From a checkpoint of a small image denoising model: 32-pixel images.
Rows from block 3, named by matrix and row number. Rows with one number belong to one channel. Each number is 500 + 50 x the weight over its row's rms, rounded and kept within 0 to 999. All counts start at 0. Numbers have three digits each. After the name is the row's rms in percent of the matrix's.
# convs0: first 3x3 conv (model.enc.1.1.convs.0.weight, 128x128x3x3), inputs 0-21, a 3x3 kernel for each
# convs1: second 3x3 conv (model.enc.1.1.convs.1.weight, 128x128x3x3, transposed), outputs 0-21, a 3x3 kernel for each
convs0.106 115:460489486508510467493523462531479349614567364598487434451418514530350439546475553536537488480396443519557497488561534506452450485460500428528474522545575487532562500477517577446513544467495468462556458464541476506550497479484591524511518500481497405506554422502511438514475530459586495564553464484534521487542504496540538495508550569521432493483501554517501497521476490494549502502460472503472502524513491551508558513527489516526537500467455489509479491465525512515461508407445530537445550495637438537519441572593512500477413580452541530464502473455484381574527495493412462510759530302661522321
convs0.107 087:500500476483440440466471520484556517512456496443478525490529598580544576551550588513499504495504500383500465484504533447401487503459514564551520612497502555534458561566543548569490565555476480542555565601603493564533498490481424492521435490459500492498463492474562517576484421567576545463491501524545548519440401459554442556399423467536460464534598487474498494528476512526450463553526609469514561534475509495516436479511538519452470483527487474556416564505528503529515495534461477502510471440477540569523503487540524509429468559487495490577522530427637585559625561527459412468620518455470478500
convs0.108 100:502517475431501503435479434458458539367426393564504462465532441541544498469461461548514441515589515553514547526484447393376418477481491509580425552549495468499419477520369433392414479463483480531518490500549512577508474483551490462482564516556565559473472585481540529468494440476483366484497487525486422492504425403433454517490551559525584678515473532475496428474410522424464551495584477519484498517504553481505505441517496488470475495440425471598565471534489469477537545468476446554535445521584479365419595552452536519526460390533424527531462475530481471531532432470420453578452542535570519535
convs0.109 104:594612549578576517570567550510542515499518514485477536503565541598436491535520534554553589570485498527485552461504492502561529529535523516476500507505478501487491449547615454610497557558461511503549552488485485486481486535446499456467491572503459508570464449511504539538497519597538521609535469556580543437557295468446532639474510536510446434518539505545505559468600594544530457495476502492481456489452483506509540512454538548378437425546571451527412506496503492533508553503507573546432506449501443572524538522462435548474507629449579397488512462442485441502503535502539486585516550533532468503
convs0.110 092:557516487509477520629475554435516547528521460581545444507457512496469473560490559595573525584486558540517547505535435471574488444448499559560555483473507592553494463548526480631548522614561458467426479435430533570532544527486519506553491519534460511554479490521559544496563474416528548467517520436538694534592616361384387510499550460445459502543593549518529513496591564523529485488526475559462489492527508509598504466563462452494529485499478482487455501510553476446475490422509503491523461473534528599526451472510523491470525616521478538443544489483548577420563538420473490550454470490573517501
convs0.111 099:573508533502518508433468526524487461458483477501527477502468503547406507544531471456520482437429470560506497487547491448556461485521543592447530484485480572498522486509504375479662544563457484532396571519393596484465485468429480408408449497523532415555573469470498486495521547518535526499504514441413520505479577459557405486482509424485449430503519465503552538513371458476578479492531491493474549530475570499428411539552476497470396492459473358472475463477506519487502428419478475496523444469534520571535590480512495524480479451525484569478503532551583526440471502477469488508610502575516380489
convs0.112 096:496537498542498489533486521525505505439613448529468446455505488479322459575510519510518489473470482458629484495487493492461521584489593446470512498561567497532531470542506403586516517526527458574496454542537540446516521488573531594546462613490502499510576429575502470510479502464539450527479474563524503444543471533477398511534512476550443518461510532570490471598400501509450578529449476520459557468514526565496453584478361470487460439480525433510471516516523493409503500520487518502460513455514481573619471478547514505463536428535528570447517510453498476521475433527485597457454544574598312561
convs0.113 097:515490517580487543517541574544437448492388412538483530540525473460492460508480475494606507539502498471416471478499517356481500503487509484454507493449524567461517461514472455499541447488527484509501505437464446494435564523433476544519488340501458464429456495425444450442468458467500574516515569560481577426483422501463472391499554557573556415477442449452459455430559515550452574532494559501525524492467509549504510504630505596404556487403537480497526464523549512538544505496457483447467574532410480472522421525461476576533547539459549466398614516506492525509421542574558444462522518503530503503
convs0.114 100:530523486531429524565451489538472491511486483382476422555507522532504536555537589545521502541446473582464506514493532428466501461433484472442444495625536474545478526455459543519527479441508481459510486532498537460500547464557593505500514528497478449522466521514546530572552500524466504528499489450442358356477519510481562565517562618478439498526449516507521426447586530519540485464483529426528492464517517454531571430572555612552544507579542460462537553453414468599487472508566449509471566559502489534579511470502552389470495595507490533525493518542507510485403471527495509544381467532474414510
convs0.115 130:491501475497564510502483438528488486491566470464484502462375458501494506448435472432423468455520550496578619483461475472434530473499535453349403381357388458411454536521443540568520554517482448548485548692628497514450472416472503482456544538466453510518499508481487506501556526514478484574499547590384267354331294480447526645454405457499508511506571564483473487468376427520529550459407468403386470493408478502494496461484386511520511532480489472533542507502467485566517480514502485522458555561534514472497460439537550460452500504409456514497497563498514546541503489496519489512503454443472480444
convs0.116 090:510485519577522501438473440473488501599699474588548449411503543510455470568441482489472402555474574538478568490458513476492502506496457476506467511554463408503485462496511455470567451530434537516498536513503512470502496540420532496476520481523548545496567499503490472525530593515468544414520514485504477474500630459407505394526505485531507452458472420465518439486480470464486485530543485505568534519500559444574536468497499424466501504490541424450404517522562480424480563530505532522597525466453414438366447428510472571435521496460541519488465575515389540533465453568468515539465569491474523499
convs0.117 083:537472474471529484494537558559492505487600474500590493429467430499572481465460485458534451552490549441605569501470502446459485564469568509464534521517484525481563493416535401519420507475504481565409533531533426502454480413496506397538485609572513537583465554516527523473466521496475547524477462514452517477445440518573635612501549413518502500526533450427541465503584569526507483506485403509590495425552501487523513519420591563495445418491465457490566466541505490428500445403454493476529488524521437435454481507482515547611540686550526427444573463534541463459510488546443482555533517450534471526
convs0.118 141:529462547550493534504492537633445417669111397611415491511538531553537515493467552427499445569527437477468439519440511527583474464475528545505533519510431503425490536593544479371530482508568502506582472465545477472499538407552578425534503536470479644468482453515447498501478507516493549511469499510466515514519460504505494498387492542435696482506427504509510470501454507520488480529487512552440501520530486435456488531421478494491441522437543526461521498526527442419536537556448490497450454614557427304544533475488477467457471468457488484445497566420501440496480483495510548467539529517516522543
convs0.119 101:469439460501459449523472469460487458612464558484512476495449470465536448561600481513511474454551513493469448453519498528725582520620458479510477561593471582591528460508472465564400509493454474441526407364442414425548532515475521581555473491466491532509476571448502565495468500526525700612487588497441516545401592481444532490545549505492456419500468388502506545446524527513516473449459509468541533472474539482501483519464503535513490453552522554635563494517489535540514452494517483479577541516567472492464535499544490491528468488512483480549483506521438557560438534537505435449464523476532548500
convs0.120 102:503469469449507495502487469543520593437326419497550458461461523421484472512427470427471458468530471496582509488552472569446503515424443490514454489445418521512541468427553459448522504519525500474436487564459435529469458563575507433463400511460511523448535513496494482535422456530526557530525500505414366447558566638487411476457532547556562575408423474472466528437434491460600525536482450540521489511504604484541512472467519437526418482520464561525444502481465456536503434533484474523444473576511467494530488561490515484501525559460453514542501537473524531602524442482510542498381403512459519467
convs0.121 132:437532477524540477507524518463392449507488341580612584456476534511439505537514470593467461475588459485588550519517479566469445522541466492458439510507459502488493503491510435302472509398426461457518464431502488535510549538455523633410532406609474423516474459475509532397579573454543579562484522542503499514502392444497450452499618453468495571474467479518517519511484467523542507512496527485556456497518488477507487499472458472479498490471464474395520446459520448512502485552515474577518468493532463425454490458476451439510508462431468432434465555537503523613482478548406457536518380603571586468
convs1.106 120:534446487547526573529482496555439419552383347536431473614585494583606465537563544516490498551474516533490532536525487528503477500464529534489516503411522453441550541573518563590486493531522481450544385332486507560622456485494478476477526543520559542478550499497469471455474494419519514436455505488517463485536467459506424521504494534490510471526480508494491516504559584463529526521470480599510468455518491477448521502434416534472494565492418527598424491600555500505465541609480487511467496457549545478520507567475477476523488537617501515473502474503492507512525500572652516357660447285442577505
convs1.107 090:475574580547608494513536510541547477463378622541535597527550511521477602550554555452475462508413469510493414437463485508599554451528462534464521530474464529557509514475493527502534532561502514491490485477417512528529421404485450523510469501433468483493458522576486506585537552536578474516506504459493476484488427405574469536474531463444605534378537516515504495512511537488456543554558542478554559470448450534524524456518531466399372531485534522548488489548522535536511580596608515514503482395473533459508488426540478522602519489449531495443476534490497493499496433420544517419595645675588479473
convs1.108 100:516422446471413468447505498458490409500522499457387462560465477506500519535532506444436437470413497462462513455481447503644571459478499470519523526530451494546498448525479540427440499444531502515501444607537494550472452458498507420525414483490557551558473522484508582502476497527480612507501470544498417500421497566468580513566535535452456549443470565439433488421584475524475539545491483504558550520472483515557486430593569510523464482497541520473503511512528470480511522468497436503484490420456446465396595534496509498585406532495481644598464463501464575577525556465486564518506425413545583475
convs1.109 072:546504542463469403478549490607480499576487522473546490435553571472597540479566559519498513481395513496473527499470455488463392495455460566533627509526591624564555593388458472497552485459473516483514544361511517418478449418408420437437506490438514474426497421538509429517482469489462489502508495475468450496608409437484483553476527448512544461516480473541461510565465549518512457425565576539446489433438426513469394479479482436493433484550537572585455496594504407511407435437449461460469474502389434520490430409386601506534525504562495557521491472449444392384527445491409481433539447481508545388
convs1.110 089:480494510508388545504535543577466485544473454417498586474533456460487566564443503548522547540406505558520429476528535497480449436498518519516484484561494504488511489465508412492553410484566521451518545442562608566515455498602551472614487434448485555471450470516456457613489452475500436480588570520565587616615377449586338448533538537491479479487603578472504477429521481535552461494539557519557530522584596417466570396456492400494451444458520424505480515589514495524452458463468507482468438473520445492487449431512479503490448382481456457553553520463555492529519476523555495488517500547391479532
convs1.111 089:541529502427499545523462418541486529535575546509513465490535459501521470431533516469495514470443532539479548505486519461520534405561541503468384549497513472481457498485601506604530504430533513524471542407477555535464497488577473491474546451512568478453566402433493425450503501491529503566555440429487421526571538481492420502598431416556414535512454451483506471428426458458482453522501492478555486535542477459472469436478462441488400470518444471507501437501478422495568548467502458533435525491438478558540500415503530590492471431432476474528547523497528479543455441510426572594517402501620539489
convs1.112 102:567555511497483483452449568566458431461558557474485421587489484525488570463519555495473558503409574523525550423510576416606586497495494489480500518512428594456543447440444543595586513531479459496517423474604493486539519597521508562468511488573529577444579520490491429536491526495481586574516473496623527510573441472462464560529452543553465538534570486442525523460576493613503480496539545492518512585480446558524547484391431401422486452486541433417586529510569577474516523474505486488470461534514546576478500501458626484488488610484493540441532556483493501513534489562519519451516420471503450470
convs1.113 090:437420478498457475530470479556426424501411529532464574490524390533544381470456444483609509545436511465468485464545501452436547441483488445505380569533521525560469469527579456476537409539562501494495501541518570428523544561510559572567562441524548408466530475474427466543505500552547564534476537523502511575499491411467460465510545490592518503416502472494450452417452518487482475458491530537526512446463466488482522504575483561455455488479527508423463513557440480515460408483459508468527460496564479555452541496472501552508513566497487493470479524501530485512530490398516425515565372380500571439
convs1.114 102:531557452569507466501493460492576584556528502503434526531441587686495490552607621548545530555421450559414492523471476621540526589539558442482447475283495564458472487481556550437532519401508562598496467491455445428481538579517558528471420597491430566471471583546514514489453493486434444539533523499489533434517608481572642470566488526526444511508549555519532430527408508574441469488503539463443502501497495500537507500566548468476497520478488499507480458486450499514572474561555466454530473404549499547561513540568542591514508538551611529436500526602467480490474482574512487491518436529389444561
convs1.115 138:467523511461516444482507463515540452527515476441448504396329445458362463514447428470512531502577508500523468409496515339517566437556497468451496454441522481455508529545502574533539536592556538517510490528481496458468474520494481532497488456494522509460463542494447502440567508535453527559463473502669572495444159376409127488478525502500552508508508526447426519394473543523560487386380457462507495521534508475459418516455410444447458490488537510519515530532523507528539528530562510448462440410422409462465487499460469441482463448521487533493484506452518521453490474512537522557475445568488498485
convs1.116 084:471486463535539530551602489571412489524461490474541492582586493471527438471406436483475559517470494584587485494548533545533541456477539496422561477419496536429494558487527492521490399492454455467473575501463416486453495531449507570463454462411536462499583425527492457472525449498527515538442473507541568570492503509428494482495505445508456466554458494445515449468440523498536504426473478520544539548454561372514460471562466460620538479437451517453445508522420476455536492531489549484465435562498525535530504612558508522544548440554525433419550524507410467423525472490442570498414356456474565601
convs1.117 079:519489527506392529427408519425482467417377416633460467465524544494507493556515506473510526377507464491584599500442469522518481583472475538526508531504548552516485490528506533556552559446489528475579459419601507496563505534457499506491519538482595555510378549505496551545526405543430490522444432521441390509456547551611612496430445457592466464482524480521425528523504554413497522475476456485475552497482544524507450525596528442589592464512546386443513530548498444491433570585467443482500446500469425564524418468565590595547561470676464385522515503563570460526517507502605571549512509480540505577
convs1.118 136:484558501482457547521497545481356561482297617425444625537498484519681465492628460512445503530494530521477511520525510553543491515447544519555489530432479495470394523506625535531513523577715489506508484402412506480455510475508503388456516427484440457492536476503490403592517467531490400515502471481495505544503430492496469492502462475506585468519509518533532461529522436521456488489546490499531514530479518486536453511404553479491507467550535477460559508462573544516489574556516503543537487504527451378502490570551482501499548549468517577522444504502477477441536473494498506485502505455551509465
convs1.119 112:499456480486461489516471543516429438535469469508571506492606471473602550504522500578462506565407508497504440494432457529424446513477458532507578501505523561506501623555501539533527483533507525465405448359417471436532519442523501422493573506465555553401533467486501487522468473551437365470502480541434424497515521517444500522439470454402452418463486490472496486508476514498483501528526522460500521458469498476494487507425554557450547485465448520434392468515459512514449502460528486500473519583568608617516555481420533527530553526487522521471491517484489467522500470467553567522506404407479506518
convs1.120 102:476548459540508473510550460497503435346434481458478588524612474581482494444521525425477477524496459433411431490539564433513564452419485515500463530474469590609572557513510510487531442451513452513489554543437520502483553496464477451487544586542481540533509536346538512469513488451486552552479389423407480556485575396497412494587540557562584574421404456611485509506469555464488520482482496511441511522512526530484467424463534536537550491490501514563509534492474505445492450502458465471491492503597476467572463451509475502501556477517452443419498587585458499549479460466518450471463408566605580586
convs1.121 128:604518525469552456495528554410447555350363545540439584475586488471443459514497543466532539530648463466594668450507508578620528449574523512555522480526486495529509582455452603475466502508498414526453377554526487441496630428511455595424517532534470444411561482440438481518561478484526511496506510491401403500463427556482485486491549486525539507427562517523531532544559486504462467505498477471516503461474464539490531549560479482536484491521491473533529439474517530530501487536498468575469494561473480489525490559529389494515487459440465484481542484470501523461516422546438428478530484622567457484