{
  "translate": 0.12,
  "task": "denoising",
  "loss": "l1",
  "noise_std": 0.2,
  "widths": [64, 128, 192],
  "block": "basic",
  "residual_init": "none",
  "learning_rate": 0.0023,
  "eps": 1e-08,
  "one_sided": false,
  "max_grad_norm": 1.0,
  "warmup_steps": 310
}
Rows from block 5, named by matrix and row number. Rows with one number belong to one channel. Each number is 500 + 25 x the weight over its row's rms, rounded and kept within 0 to 999. All counts start at 0. Numbers have three digits each. After the name is the row's rms in percent of the matrix's.
# convs0: first 3x3 conv (model.mid.1.convs.0.weight, 192x192x3x3), inputs 186-191, a 3x3 kernel for each
# convs1: second 3x3 conv (model.mid.1.convs.1.weight, 192x192x3x3, transposed), outputs 186-191, a 3x3 kernel for each
convs0.102 114:473494476532517523524507502508506471539501505455493517545496512539510514489507541473532502499524499493509497487523505493518474488486483485516513500501486458492478
convs0.103 157:507527542474503508499501492525453518442539559461485584518492506490511483493505492493494536490515510491523502508513538509509494527529491477494525525477525502515501
convs0.104 075:559525547507500495519471480487478480450466506503508498505550538472522512479496474491500503498511508466491499544534488468450536447440485517513518507516525507498525
convs0.105 133:522463471511468481537487474470483518492530489479475460506494498542500529519518545503468487498494526501519477516509517512505528498493518471494512497460525486485520
convs0.106 121:557542511499490473479463498455488501542502505530528531515502464516507486551539482543479493510473477499461465514486494497495484505542528515490509494502462550584563
convs0.107 110:503497483532496502482493524521503536443520586452439569469533516468496515443472482500503481508464451424482478490511465549486434551471506482510515547507506494508471
convs0.108 100:489496499498497488527499493471513633518526499532520493533518486486467512542522513508525526466502513512497520506538511520525511515456517549551534513502497538509543
convs0.109 105:499519500489520491487482512513492537470512400543499579474474468501487472508493502505514556535515490487493476520496522494505506493489485509515529503488507498525483
convs0.110 104:499476459497502494517523531517460504473485512505497553511547532504503506527497510496497502514491494488508529492538468546494506502486513500511506494475481485482478
convs0.111 070:500527542486470500485522503515514461542509485506489455470532469461456464454477502463439452492484510549484556496480490501472448473516473508476498478454515510539519
convs0.112 079:510521505494502470486486459476522461484490497455511507462475483435480494441470452475533491498523503536488515528498516486435498493469523502542497493516510475471501
convs0.113 079:520511532491487516483520506480487492488503495512478496514519461488550454466498440488515484476523519482496495525508543511476476487475444496507515491485501534500475
convs0.114 083:549517504520504465517445464493483500517497486487493519548552490535495493510503493517503514502506476512497504503527520531513503495491505508496477492497471560522514
convs0.115 135:503513532493502507505502498523512501460507510513519522465503474506524488540538526496458478509493487550532533479489494472508505460504498512501485464509548452450500
convs0.116 074:513511515528510488521521488495521515476501541498488498487470500528514523517479487471479471486495495516515507501487504504484481516494468491467480489493459508518502
convs0.117 082:498501515474523504501483471529477477469476431520531502479510482456489515485501500482447526522524489540517476453433423506495441478526526495484469505513530492482462
convs0.118 094:512525520529517494525515479470531468525480535514504454539461520500434510520455506497497488477492477486555493528490485539481445533521506520522559496524508481471474
convs0.119 094:510479474485487475493511489509483501444525550513515530464500458463529561540534521468499520493537472494532513468522541477514460459476458474462501451474478499496482
convs0.120 083:519513473511497485513500498488524490493515435520455501466453503479501526492510543481497505524536494539528525491470475508499481514484510502508538485514535502536525
convs0.121 094:561523515519488514502493487502481495500505464501507511534491472499479514502523529515494536493460506497479511500496498538523502494493520520512516512488501544526507
convs0.122 081:523496508522510485475493508516487504510489526492496501514485507517515450497488482498475471486481503535508523524476525504470446479510471535511530522513475524447496
convs0.123 109:520485504501512497527472463516488454496465436489488496524542510514503533519493517489497509491463531509496507485499481515494552484449503472518481501508521483427474
convs0.124 074:484497477474495477479522497510547530489502491478504521446471445484493481449495529480492494502546493508493502474477518471488477500532528496462482513531504486554542
convs0.125 080:528529526492496516460513502448513531465495500478499507483501461497513501458497438461496490478489488485495520485527501486458483459463466475525505491472513512495528
convs0.126 146:502517521491509515510474480512504481561512432495475522540490519523478515485487515538494449521525513506493439498474463479502529522506481509500524478487494484483508
convs0.127 081:501507475483473472507503511492528492485521502462447513491466505451498508453526530455479529492511506505500528457480472459493478470488492459485513473522540533523548
convs0.128 075:526525516515507495484501476470485502487487519486512516522524480525515489493475443500473499440487508479504528540522529466481472468480478468487507492493490517500487
convs0.129 068:485535568499523528461511499465499471479484509487468487499506484508455432473427461477491472454520466508486498578523540483452478491518489496479493470497496469481516
convs0.130 084:480482505502529527491506494522514533485466503483507483482468449460484478522498488511511532528489527514515542490503485508534485470516500560539535512500538494495507
convs0.131 117:520502508516491499511500487520411431515491476567546560519493539531474447500465471471496540512488510527514476469499501490482510548531468462464504504479520536532476
convs0.132 074:547504472531525519519479493496478505472490504479490519533536503466497515425485481460495506493483498482519519544565519453486501466458482512520493498505512472481470
convs0.133 082:497474484502506473509488512517491503556548503519498479462475460477493497533483503500511470522484495554499504498464482481503463423526477503460519489473507513482515
convs0.134 072:528527506500520507454493496479468520485500506467486523491492509507519471496499469445495491454466493490510475535537574495468489481476510505500471509508509480483527
convs0.135 102:546488494497498501491470497567436587480529474524549522483487508505486505499470508492478520530490477548480483501536499507467460533523481461498527510501545498507534
convs0.136 065:501526503533553514492468514474495470496505490496447461497497446532467486511484529500554472507520506475462517514498511435484482489494492495484496454497513497519484
convs0.137 085:521479470497476473503486469488481489444491527486489500530513538512468538475458513489500490503518495492549498537575445460513482482497458507530549480485529471506531
convs0.138 142:514453505496484507513498532466522471525499495452495561506498473486499501494498474511497485549505486533509507441549487472528444507474538466494465518510486523505556
convs0.139 117:518534510521500483511480508532529528497498529519514484509509455539558472506547455515525502518485525469480494508511551549515488519472479522502480496483486477535502
convs0.140 069:581508506499488524493531507467522503514484504477499495484521499456513494469455442467503489474473498509501511538501480527504506462506497494525458487491493466459496
convs0.141 112:510462481500476522505511497556509423514511491486505497470488483512525523512478500525522520525479500470477509460507474510526488496493493522523539527494464532483490
convs0.142 120:512487515503505514488522493492488507559500496547519525501453481501505465499476487540522494526475484501480470513543504475475497530470550537493551484498473518454542
convs0.143 095:522506512521527527474511490533513450499497442476476471483467487489498508507508516570492452562495490511523508547506508531493517469485512489502440530523492518508493
convs0.144 126:493515519491490484489487491459553676489504562511475421507506474481479500515521499500520505494481469477483494536487512546537479532510516558518543516522489530503542
convs0.145 081:519533537516540478509466485415481569481487534455496581504506495499506517479499483514503466494475503530485498510515512504528525528521492511522481499510487491508515
convs0.146 140:522521502488475517501485522441570581502453432530484485486516507478497514518515491501513471484494531503494500575532472512502490507487540492503432455505477487495496
convs0.147 068:533507479482454515455445469485503520515554481487479473458438496465472552411440494472479494480507498519493507480475495464448511482496492462516518472504532478509512
convs0.148 073:542526498509531525500485488462521513532538519510507474449450507488479505449472461460475471485521497531496497504477498490472492495459499470513466468477500445506501
convs0.149 103:512512501517528503531512475458519545464459527537471453477470524492464502511498529526501513512500508506484490526480491500506516497441519545499502487515504444448505
convs0.150 106:471463483489496499497490505464489479497496533504471475443472497470464512462485519510489489478502500500487494515441480491486484506503497532523528526502536511518503
convs0.151 132:465500502461498515489472497504485461527497457487517461509480533520476487491480493514497495504494471511525453559495509575541515536505492515460457556489467558500484
convs0.152 069:491516510516470502472515498523500497493506503482497513492521534529508501474469461515505493498504512529536536520521470508502524463507485495533541491500482515497550
convs0.153 118:535512499530495528516518523507487500488512519522455540497506489492507470523566472487485538480511477501531521522483512499471503512519453504493478513506502564597526
convs0.154 113:520520512484514504474515517589491411466482485399447469499466478481482491517485489486472490517488503492517510516473516524457539481468520493433510539464513530496516
convs1.102 108:517483495521451494540486510467558452558540451447532420494492515450509471506508465533572506512526504500505520500518537494548507473509490500517472481523476440495442
convs1.103 155:488521488515525512504519512447472561471508568488528550496474487479503473494504487452471509475479526501474516512483528510524487497530471491474523518502521478533522
convs1.104 071:497498519502500507499523519523533495483464517510533537487463483506471472474496485515517464557508518497477513501513514538533506454469443512487533532572496529506497
convs1.105 136:514488508492493512490503508533526518509507514490465478495498486468487488497500492490467529479496506508524530474492496467495520460476494466504524485497519488496535
convs1.106 121:507525501524491507507482479519523485492494484541509520473465427539527437544530467522526558493486492491473474537478532521478520510515521500473466533521486537534510
convs1.107 107:485487490484485460503491497484498566500532542465508538529538529486535564456497529472480518506506507486473527471485475541480459512485488507500486503489517494515556
convs1.108 104:510510506522507498467490488512476531489476490513501554505513506483505524497481485497567516541537499487544487521535487475469483477483532448480477482507471505475486
convs1.109 113:492497513473492497509504489493478515528507481506533494555525518480464468538513476525527519495481497484482487474529507532552508489521484512495513516484531468499504
convs1.110 106:487477487487482484516512495489494501491509483515517527475526538473525562481470542515506509505502517513525544473514489500507466534493495456541471467516496493509508
convs1.111 069:506488523521506495538497536534492496499478535498485514472498512460480495536494478531504475525496494503514499510489504553492488569506514483463486486536520538535520
convs1.112 077:487490480492512494498543496437478488485488520509465500509529448504486460476491478480498481529481494504512490471495514508496548512513486499521488475485530507473500
convs1.113 069:481485473524503514502518490495518509488531540516489482491442487528498509510541506499500509480497472482498483510481488517542475513516492512465514494455528526522537
convs1.114 080:491453485475533530472521480480501496490493502504500538541533509511524482519480473510500483532505504491553543481523478474476476473476494495464467487463446479465484
convs1.115 139:558505466488470482506522511523478468449488519482468473491493488467458451486509482501496487508500488564524529461448487496463491509471510492507519491507536459463504
convs1.116 072:502504489511522497537541543521519514509548520471441463511522524501485501455512496533526515480481433462477448509489531505512484532524499515539489504515506516519512
convs1.117 080:506489510496511474501499486499448495527497521496500494517489483475467491486479460472495496508492498525547506459505527491457497526509528510482523474482481492506501
convs1.118 089:544470486532458517519475473546479447491489484502494536520468470524503512530521507506467488516529539494484537524489485523471481538479480507498467516476491462509482
convs1.119 094:513495509489485501483502470548523471453480469533504546511484527499507529478478498490469470511467467505495479483510506472479496490472492483519493510513534489526508
convs1.120 082:498502528524507518519529511489500505471486533508502501505492509489481445520523477530483477503505488502523510496510472483534512525569528544498498474484472447535529
convs1.121 091:488524507481478521490504522495475486514488472485507491491459515517490507493468500504543546497502519498516530537519535471471503414435460507478448516450421461457409
convs1.122 080:496498517489495502491494487490558521502525530484485495471447493480463530482499482487483534485497525486485488521491506525495500548501505494461535541512494532519502
convs1.123 111:508503500492500485508508511517501439531477423553503473485475473479473486527509486512522477493520511493481479488548503483455463493484524511508504494462477487455486
convs1.124 077:482497474510537510471497527514528542508515532489430501508531514459483463476489513522504509500462464486487445519492506506482509521535494515522532468473504555513519
convs1.125 076:516504499483523496500537462492476528507515505509499498492473456478470501505489511495514450486509488495497501537535479530551513486534535468533494509518509483548542
convs1.126 140:517481503499508520466460513527539499561489449525518477469476501523496482497501490512483493480461503473474456517497491486493476494516474518520507478521503507499500
convs1.127 076:514548527524495542519491516472496529468511498444472452508497500480481448471501471497532561499484457511537514494522503446477515505530529535518473468494519487548522
convs1.128 069:500510493519456506492503507476520515475471517492492455499470456510424466544544534479474484495489513487519507482522513522528533494500485503489489522526557495519481
convs1.129 066:503511489505533519488524511532532502465497470486440489500504461489485465497469454513563485510528488490514504545504483529550526512501464519516524547515494504484511
convs1.130 088:480518492485497461471527455505518505505506536497477537456460461542506474517468433476515512508573536520492503492511527495453488555501471531552548488530532502491505
convs1.131 119:495526514499504488471514509478456466510539485503520496522515488467525474473485511527500489461510509491507550492544505482485516469529554495457461534489544499523542
convs1.132 069:495507486515529497522524524506498518506482501511475474532469476486494526521507504479485485508491459494544486521532510524543540453515470518476490520555479486535514
convs1.133 082:528524523482508486511526466537457464517533487472492484454486515481472554507462491514494511500458503512480485471475558453462484552496513488463511482477508525516491
convs1.134 064:540508497523511483527522515499471525473467486481539493502485441525490475528550506474496496491487473503476466488530512544564499508535482496499476483557510500526531
convs1.135 102:516501506516508467545509478503468561504512527505498526525510510530518505492520535554456426533520467544508525505529392522476476491496483513503484472470521500498524
convs1.136 061:481514478473459505505477497482522459493441448472461503460446501451475472522469464537490535466502497534470473534514518510527468526548503532467504514472487485513481
convs1.137 072:521483478521508471478549465519523536455512560490475535541505504503509484554516528482518537530518506462450502500476505527517507499506497466455522509541544494540546
convs1.138 139:500486482535501512520505528475520546517493485524474562495507479447483493517512482496500480527518500528534497458520516521502504486472517490500500555515518524490559
convs1.139 108:511510509526530488506496467500519494487482524494480522524479477564506469541517471495503504491477490488488484527484473535500469500492504489531485515502516505485491
convs1.140 069:528490518455522504461514506502525537503486499475475548486515462489495500507513523480498496534471510503515475532533554515553500558522453505503493513520535510515485
convs1.141 112:452507513452502499468490467484462541491480503508469506508540485464478508479517495503513470515497509465502462452501481470497517463491515492468514512497516468443511
convs1.142 117:496481521488524528512548557464515541504529490524507509480475480512456472507493477579490473512514471520530469518516468507540508528465499531522473497507468494496484
convs1.143 093:504505520498474501500501515477529483488494464473500457473544541476495558500501521501499501532529522522540522517505495535507476534465442467501463517500512514491477
convs1.144 136:543530511487519467505485478452498514513513527516501539492512480480495488497504470481538500548550503501543511491487494526513496520498513512489500527511499524469517
convs1.145 083:458465488481497473485502502460483524499498558440526500495496506502467527490508520509483488522508526519490501523472456540454480511493509515512505520500520512514527
convs1.146 200:500525475501526490486524447510521508472486484498526527472542473475528520470517491440521475517541553463477477463511498495540483512516510487464499515509495536491508
convs1.147 068:486538501509559534482523537545526512528490501487439466523527507484489444494510488492512489478499510508497455476513516489521521531523517497482506451542512456513500
convs1.148 074:510518513527512530533488464488506530529478515500499471512496471490495481503486487501485458479488501502489500536531488528545501530522487498462482498552511548525526
convs1.149 105:506498485526514478548516532483426505498510535489498464500499499514493502514521475479490484474487502509486530501508534472497514471563512517536543486447495491451494
convs1.150 104:471491468476503482480520475492512483455501530483512483518505482506517471515519469482503511503521519511498493489495543474503531475511489522483520518479527483489525
convs1.151 130:487479543506495542476467556471489458529444428519503461507520536483509557502508545484458447500462446534481485529509571483531611497524580502454413494483419535535479
convs1.152 068:493506501524495479498513516481532527474498459521544489481499512469449531463504508456492481507509504516495498514468437568510486497467472481503515488531512539501490
convs1.153 119:482491451508517533540508504470477478462476463487488455464480470496498488482537516485488493472494516531489509519501512480510501503519498483481513509498494543519511
convs1.154 121:505522582484510542461465522454519508467502430502495489492496487474494461486481496464457516517503516508492522450493470486507508501514489480481462502540492516517502